{
  "hop_length": 160,
  "subsampling": 2,
  "residual_init": "scaled_by_depth",
  "optimizer": "soap",
  "beta1": 0.95,
  "adamw_lr_other_params": 0.0014,
  "max_steps": 33900,
  "warmup_steps": 1010,
  "adamw_weight_decay_other_params": 0.01
}
Rows from block 3, named by matrix and row number. Rows with one number belong to one neuron. Each number is 128 + 24 x the weight over its row's rms, rounded and kept within 0 to 255. All counts start at 0. Numbers have three digits each. After the name is the row's rms in percent of the matrix's.
# fc1: MLP up (model.blocks.3.mlp.fc1.weight, 1536x384), inputs 0-127
# fc2: MLP down (model.blocks.3.mlp.fc2.weight, 384x1536, transposed), outputs 0-127
fc1.641 102:129139132135116060143103110086129140117093137112109097148138112094114130133060117118102133121163138119097138133135082155137147178131095105129159131125114150133128107149109119162095134132130110206131144150125124107124154113138106146162116109158141136101148134149114112142118143147141134094119150133101124087106122071095118157130125130132127123105130147108157158092095125144060109148138
fc1.642 098:138150134112142116161135163162096118179115083099143162096161147096141141138142129113156103119130112096075136119151119099129145143128140168116107128156116117110139096128107130094100130176159143131152124097086119150133130120103130128112145154197109112181110155095093101163080158093108144053133109127125122153102143174109142120114165111164118158111084142115087158097143128170129142145159
fc1.643 100:175123147139136149136125147128096123143107110158104100103113161119125139114112167108131126174126106180110052134152138142158136120122075155153126088119118096111149162126124104140109096122130122168099151109127073122103150119135072149127129169135093132121145134105143127090161128150140176119128142125083102111132125140122127132109102156144108120182161131139151131093177162106139088094141
fc1.644 104:133083098136113179137164174120105112122126145136054149122127098143131121104117094097118137117112092138124106116124133164151145088150126132116148172108146134181164119099102088125139097162142154133118122130117097116141135128130094129082112133143128113112135056108144083109116110128192147117079106109095134093149116123173167118128137127163114132133157113105107143111128140122123110114162
fc1.646 107:139109089159122136082103143125122116108120113127105176157113091154131131076116158165150132167103099177104121089142112121148178095143142102110107197144119103100116123046112137151160146134156141091169116129136104136131107112137096126072088095084122120107122126135113097156104119134133100088160120132130162127151091118119176078134113101125136114169196132110110122145140143093140111094063
fc1.647 100:145092165117126133122103138109098143121112148132125110164106148131132104108097102119095157123137147120119137130097174124114135145105117108151138099106125101106118137144109147134131115115146130107173127134103127150142131113143134102113156063170157135104094103122132071159157152119150133112140153151109152133173133147132109187133124154119120115137114148083135081113119092137091168079117
fc1.648 107:141134162165078136140111129110124149135086127136124153111138148134129115119111077138122174133134136088137139112111133150135124109146148135106158117106145123148092136123131145135103113155165137119089124148088147112162164135112129163117118186109149127173137116119111140123168147136159146155127149137166139118105126166152139117047143154107112121141157156171131144116137137113101070121133
fc1.650 109:130132140122109121097122118181134102125118203164151116137103119090123126098136106126155115124118124141161117090164143105130143132144115116120113111169102133137163153117095154146148125118129131129150133143119107125078098095167129143123152201110106090110164133123166118108107148136112139152149116135158116122130085079135085118115118124095125116112129146176158140130121110118120163139157
fc1.651 104:103142093084149148111168144171094157129093088139141171155151098152148176135098159138111113139154114156119119141115149105110153137168141137143150172133095128140121109124114111120128133100136133111137155125114087154183120146097037145104115177142113168147120117129158117147112129104120138135103138135116132128093119148107155094101153118156138149089155123147106156140105162110152126156094
fc1.652 098:101116163107133120120137146108141131147096123137151175100144104090110121158089114186125140129126148124142137115101165154122107155136155117192111088140132142136105119149110141120102130107119154166094147104095125147079089167128157125146169120074130128114126063142116138089122169092140104138115125141116158137116153118168093120078155120124156110105079141088088098106132107094138170146114
fc1.653 039:135150130122143072163169125108124129110096144173157112118134091111089146115131119089110123150127133123120138138080106153081177082116125116119123117126112132148101124093114121151071184094164072079101137101178140134169130122114128132128095114148151161130166130149153127157140173114120109164155154134096134127153114140108133167132094169148149126147160118113150115136156094092098143133142
fc1.654 098:137141149142130116169074137139124176119111120118096125144154144144138147143123113100115169140129110149149090131106099138144121116137113090112140090117106103133117118164174129126117074073136160109147137151118098138153156131133139154145120105130152144158138091102127107106121097139136121124098139104097127105147098138118159105132114119149093107133149093130143150137136156144124108153129
fc1.655 102:144147144108087121093125185105128118124119100119147151146143137137179121091190100139111128155122148139106108144147119147166132139142153135137153111095158160111127117102083175109092182126112109124155155134111139129149096119111161108157103151127123141161159145088119152086101116121134184099140131127125127116153131112127124108140117114158093113124129098123112107103113118126116208123103
fc1.656 098:135116129087121157155102093130118097118149133109087126160083135128122087148118162126148145148147107144100158114135154110147100103142102097116144124154111125151087129111105106161096097139156142110173164139125146115140107128122152111180125188123101145163134134134125193148124155149152110113144126138111129169094135111149102142145143110099150089144140106127134101148147124174095142112084
fc1.657 097:114165171172095089121117101118117147096172143117072115109125122162106075129134112128118132172118100113143111113128120137136116134132087116141127127157105126110120149142166123133138086129139131141084156134129143118128098135129136162100121090127106122114082135127107175144151134114165142158144126117168096116116085151097150088095135103097116151079143114152098124145162124097163122164159
fc1.658 109:145098098134123127147147125090109074109130152143150135110092150091139135140128139133120138180107123122107117149139140117131131137102124120087147138153127134133163127111144145156113179136079133126127145096152134161151163148142128143094116107166098146077158125120107137148108147140152155159120127134112135126103187096100148114153146115142137134128109075142094115167098157124135143108152
fc1.661 101:146119152167114131131061151142102142145104170110123118135091136163132100154087112159134135124126164123141108131118135132103155152115123139115109137110096110103109122116041138138110140140172096130155126124133164124094112094117124164147110066131177142111116146127144110110115128108155108183167128123164090140142127114110198132127152141085122098130127068107135120150139074137084142097150
fc1.662 103:156147150114098135103112105117155159113091185155142157136090128117141097117142109141111114134114091108106108117134149138106113134101146124185121142104084153123108142154124136120132148090144121105132106115086135166125135146094131163156098149149119144087104089100109163123125135133114140138109151113114116135157164161142109151119128122104100098170129126123122128140125113136149176143077
fc1.663 110:120130119122115110147151145166149086118141132138165145149094129140084143158118149131125128114165147146116101155112134156139163161142155118157130133097163122168147103118110102134145147137152112109119160154122149130120118102137138126128134173100077089118101108111183149117146116130123092157191157143126134132122096121104118107119149084117091126160115106130141110147125169124118156117142
fc1.664 102:151123112118148106081160080138124135134108120128091106115110118134131130128122091120155116112146125169109125142110134159118146139152125111116135145149082110181105124145112094149135132139172179124113156117136131102097101153104144140151159140157123159138163149163092094114163109121156119146160089112136130115174166136140156116122109181116130128114176126136173116113139152133106135110151
fc1.666 101:154088129106098132119116106157138141121111177139114098152126104123109112118138118140135121169156107129106172165052135137128154142096064134116112134107116145114120139113143131129130093157106136136164113125130102120120127154152160091136154167134110150137150115123140162122127146127089163176104143137152088095163132190140136114143107151094164139148123138164130139118118162118152135130115
fc1.667 101:119131119114110135108126123100130123156133117135144136129116167136119134138146149092156123101158119162123131090116072156146116152115152133146137120095127104138149132137119156153088095138145112101127142164132129158131097149089132155097119052086125114135159128115096109084139119142146085124122160148089108123127111154069063143125096097098115107117161142126149136155102142148133140141095
fc1.668 100:140133129121116171104118093146134140108103144123082083128123132112142104118127125135151135107117061110170145146092137094165118113121150070121127097137114138150088125108126123103100156130123117142118145121147158125107153126143122158114153146123140152095060127124107171126108127147129128124128143125139118140130103177141145160136180145112132119093121165165094129131126150095126162147115
fc1.669 047:112129082112117101108148162120106094091119113155078116168138143127080116123138145149131132166148107151129145096146147146142127118125106131110099094085165176165113118123088142103065136125107100129151137115097123156133115147099177118141160139136139112154141134191143162089186166126122135144140101114160151108112100172112142140120099143115164099099116110127116121132105110126149128122127
fc1.670 104:160098135178138103125124135102136094143103182111122100121108119142126105061119103121111096100138144135167114113103154129132150112144124140130143131167136133100151166107077075175112107125132131159097175133177109128139129126144112102093143132131108123153162112138153152125144125169104144081135149135129129171086187147160138084145160167130121113132144135129095100131084133144072134062112
fc2.641 100:143142129108139126119129119111147141142128125129078138116105164113141105129138130120167086161153153142167134159103117142138118123101146117152118104104121089117155152123127131141065119126102147122145119114133124157125088121102142109159119195145145100159144147164139151109121122141143148112115142117131110114120150096134141120118098142094116129153152107105076129127114092163132174143143
fc2.642 096:108156132133133115099133108126145100153071133143121139096127141159158119086151139117100140099101138101084179111149106113122113141144096148121139084106108113137117145172095121130127088153119108138124146110136170139137137107118126166072130110139080139199145127120144146115157159122104140171116165146132138131114088128141151131143091136086137088159152127122138145159127115139147129087179
fc2.643 094:114103105128081104138137172130164124110120135114143111140110153146141120124140116172126128106123146107159148159176146079089135091129161123104143126108132133127114097127124117148076140156171127100136125118123139093118139133154138114159167093155117140156113100129103165110117127148144093127149141128110138145103116115136117105129123146120114124135162086092128121127099104118144107113125
fc2.644 105:136115092122141107090088177178129131107097121102138113111118108145151168128105175144102126113111146156112116124187121157132102134147154091134140128108129115171121127141139130150073080118166109140137149146146099090141105136146132121156150161169102094129102149106094135161148137128093148145152124083148139133159143119146158155126088152085100148109138146103120095124129119132124129101150
fc2.646 109:124094146158119120119156130112139118106120122119174171108123129123115090160141137146087133119125113105122099107167120129131115098128160103142106128132118137101149077127193155141129118162118191142115099134146134080168133086108131126107124099125123128158154137138116156113137157117083124171129092124115137138142095098124138064093113135110158082102135127150125106136140152114108123124126
fc2.647 100:158131115123146149151098097106170122110106110088110061111118157088100122145162125191148142102155105114096100151092085088118133156131122131132145124130114143157119114110090153136096123145108135114135085128098094107111144125147106113101105088137101127157139130149137150117186190096120163134097123133085138088171173099112146103138123137123137128121093109090125116157136099137151139111103
fc2.648 111:146121157114146168140104123140162117133119114162116159106137120105154132160170132156133137169113160142140120113119095157112133124086155127175104088154083117163123134116096122133103108168151095174108075125105109117169125086143142097136065101111146104121162150122110176117156102088111141104140151109137128120144105144127105123123152172148166167129147151143128140114099146105099155157128
fc2.650 107:110131103179126107141111161157129116114112141154157126121153160095118133167128113127135160108130139094163102123143153084147096123165083157138123109128169102119113134102165116120109113122118140141147135117118131094131135115121102048082106112154125144135123113126138162085110124142096132096119156128141149142147084175141176109105139140136114179140123119124126093142164121117158131143121
fc2.651 108:090129126106130137097151146099155123134087097141094165118107113128124102106137147158138158099122126132057153132130110136117104178144119121144131086113137117092131120117150105136146107116126117137151150101111136087157091112140151127116115114121169090176125158147107135126141121138135146162146102151069141139133131138155145152122115127103130087099117074091129145151117129145115124162170
fc2.652 110:115146119169113129107079129141157149111160128156151129134131128163098141109136112115124137130137103118136130136110144118100174201099115139125091178112089129105115089151149134125098123173150111084124154118122124094128143129156110188092155145130104075135093142126122124074158138126137153138117125110130107155124165124142133100136113152108141142118128150113138114188140135103104108143170
fc2.653 040:170096140169115158102088142113104116125150173129123083170116118131129158163110136113158157138099108149146125130078135131123113143174164137148131131136131127118104122131139145157094129117132129115121094142128138111118137108110123098127132164070090158125138117141073138155105138129116179082120146140131147128120101145117131123122063128145155099186135154128143122096161124086111112109145
fc2.654 096:126085138138106101139136173130137109145076128105155171150086077155128103153166140133113105148119135127117152147082110154090136120117147114120112135171143130158101100130139115129116145155159166120151160136148152111145126129123112142153157101136130131117108141137130134099154112149161100123129106130080105101117102103148110120126131154126135129115110150076144114131139134126111095134102
fc2.655 101:127141117122138177121158180127137083124112118158100106139118139137141097103131133127120117102098144108086128117155111070126120116118112125109160136132126138156128139130113058147128164104173117106190150094154169124109061109152115123140102142111085130117127166167121157109127103102134136126165101126166174178099122138115126110141144116076131135179144082126159137096099144113139125109168
fc2.656 103:132122120171128125170147174163120184143105132105146132124142124123123123107183109078174106126097113140170108125103102088069149108111138113136148096115135137120093141136067092103120151127132130152118141123124148169103177147125120113111104092114078156144123091149160155126153145136119128121127124155129123139111108102130134121141151132098104161149125104143137095090109093137141180117161
fc2.657 096:162166171123152156117128186119096111137110109097108167158116130152144144147111115125150123120176065122152106114138157114147130114134132093135115156119101150127177136165134142113178147105135127100138118146149175133135119100124095130099131119114151151164132141079088134136140120114085082165117150103131136134135131120062126110123093100082099138111165115154103138168119129143109148091118
fc2.658 101:148177122149123118089140080136094080130102137116155110137090117114108136115133148124137131154134134160134115121092140189136167127103136123147122172134164112149105138094100108086139106115158105141115132128114086100128107086145149126149123145198136148166170151122112135125112107207179133080096122118171101108134133157169116143111108120144143136125111142142172097150121124111140131182147
fc2.661 094:137110108101171175152184144121173156120177109133132141108147116060130116120153106168152139134103108088136114103091120115081113124141083139138144142130113127154099116090073159151087123179105141124088074118127150127119153097128138125137127114131094117149146143133150175138128170129142156111117155117123109134126186108103119127097149118097102158099135071123142156075088117142134125141147
fc2.662 099:121074125124156114123112108121156111133135134130147149155135112107096166146147119147177132150152152161106124141173098154123124084155139067120147090119143146151114102143115119146106125169113143143129101130125096092112101146142122072105140143171195125134145162113144128134137096144153138114115140140153087121159138110171124134131147163168158106143163128118153086136079151184129105156100
fc2.663 100:117117076113131098123144107102138126129149110122130124160110079108138081142140108110097101124123155141166160182126130092108142102120106119143136065126118148129119103160108127102140094138162115122131180170126119134133109141149092110167099136157156119177136139107094112101112142145069091129144139157122144123110144097100092141159161113172098128125093132151153125141119120091137144115165
fc2.664 100:098117151105091154123093119146167136179133093108128117158108123139135127159122181142146154120111130114081159100180109143135133143125135125165123149140136093124110128097130155113120137153147119153173085099105127140124151130125136144155164094169121133131157142140129129175146110133129166106077119140121146145111102123126121148112148106123113137097151133098135120132143143137102098084181
fc2.666 115:120126112132142123206152175160151110110111135140148130114116122160143125105108138115114149146150127095164182141152129111151132175120144155125128119115128130131158129149131103144143124118089157082141162145155155137121114101124137110108178119138130114110083131129146121127164152109123118122144156135141134112174083154141148134131126097141133134108136097114152127131141142138145233141099
fc2.667 109:120082147131121143094105168138159110121156162155116185078127127156110127066164102154111118131144116134119139133130137092136134137138121109160139111135067134119104115115131162189097108133130132144129201099123155107172121135118138176088079114144154111141113135142126136140126152124094142126132135115139155161072143135119133133096103121143130118123153106138128138111121159105150133122182
fc2.668 106:135081070114134153093149146136124109148148116126111140135135173123097134119095128124133127157114100134138086120154098118109123110131112085160160128114085138107122158097147153166145125124086129156142130166152158089096109108106078152120131107118152123159080115162107145070133140154125102122131133167124097151100143134094156126159093079162124114096145127100114153143154119132132140147141
fc2.669 046:071133157112138131143142154113136117196132106148112118166136139144128153157099140133150164134104069135112137136121087173131106141153116184143141144138121094142156152169133110138072134131134128121144131107135115085089156117122117093067129171113125120124138124102125120152121111119124163085181124140168127153112118122111104094116139162100140154173110149154107092145132097083156098122178
fc2.670 111:115132156144119109136119129123136135151151090106125111179153139103158161125128167125096128147104143151136131148124108096113138156131166114101139121145160169121141164181177120132093104132146147118116159162076142126114133115142124177102108098126146142116092137171089123105141113120116152131122120105131110097103141117133123119114077116121120113139140144157137059191123169149117088123141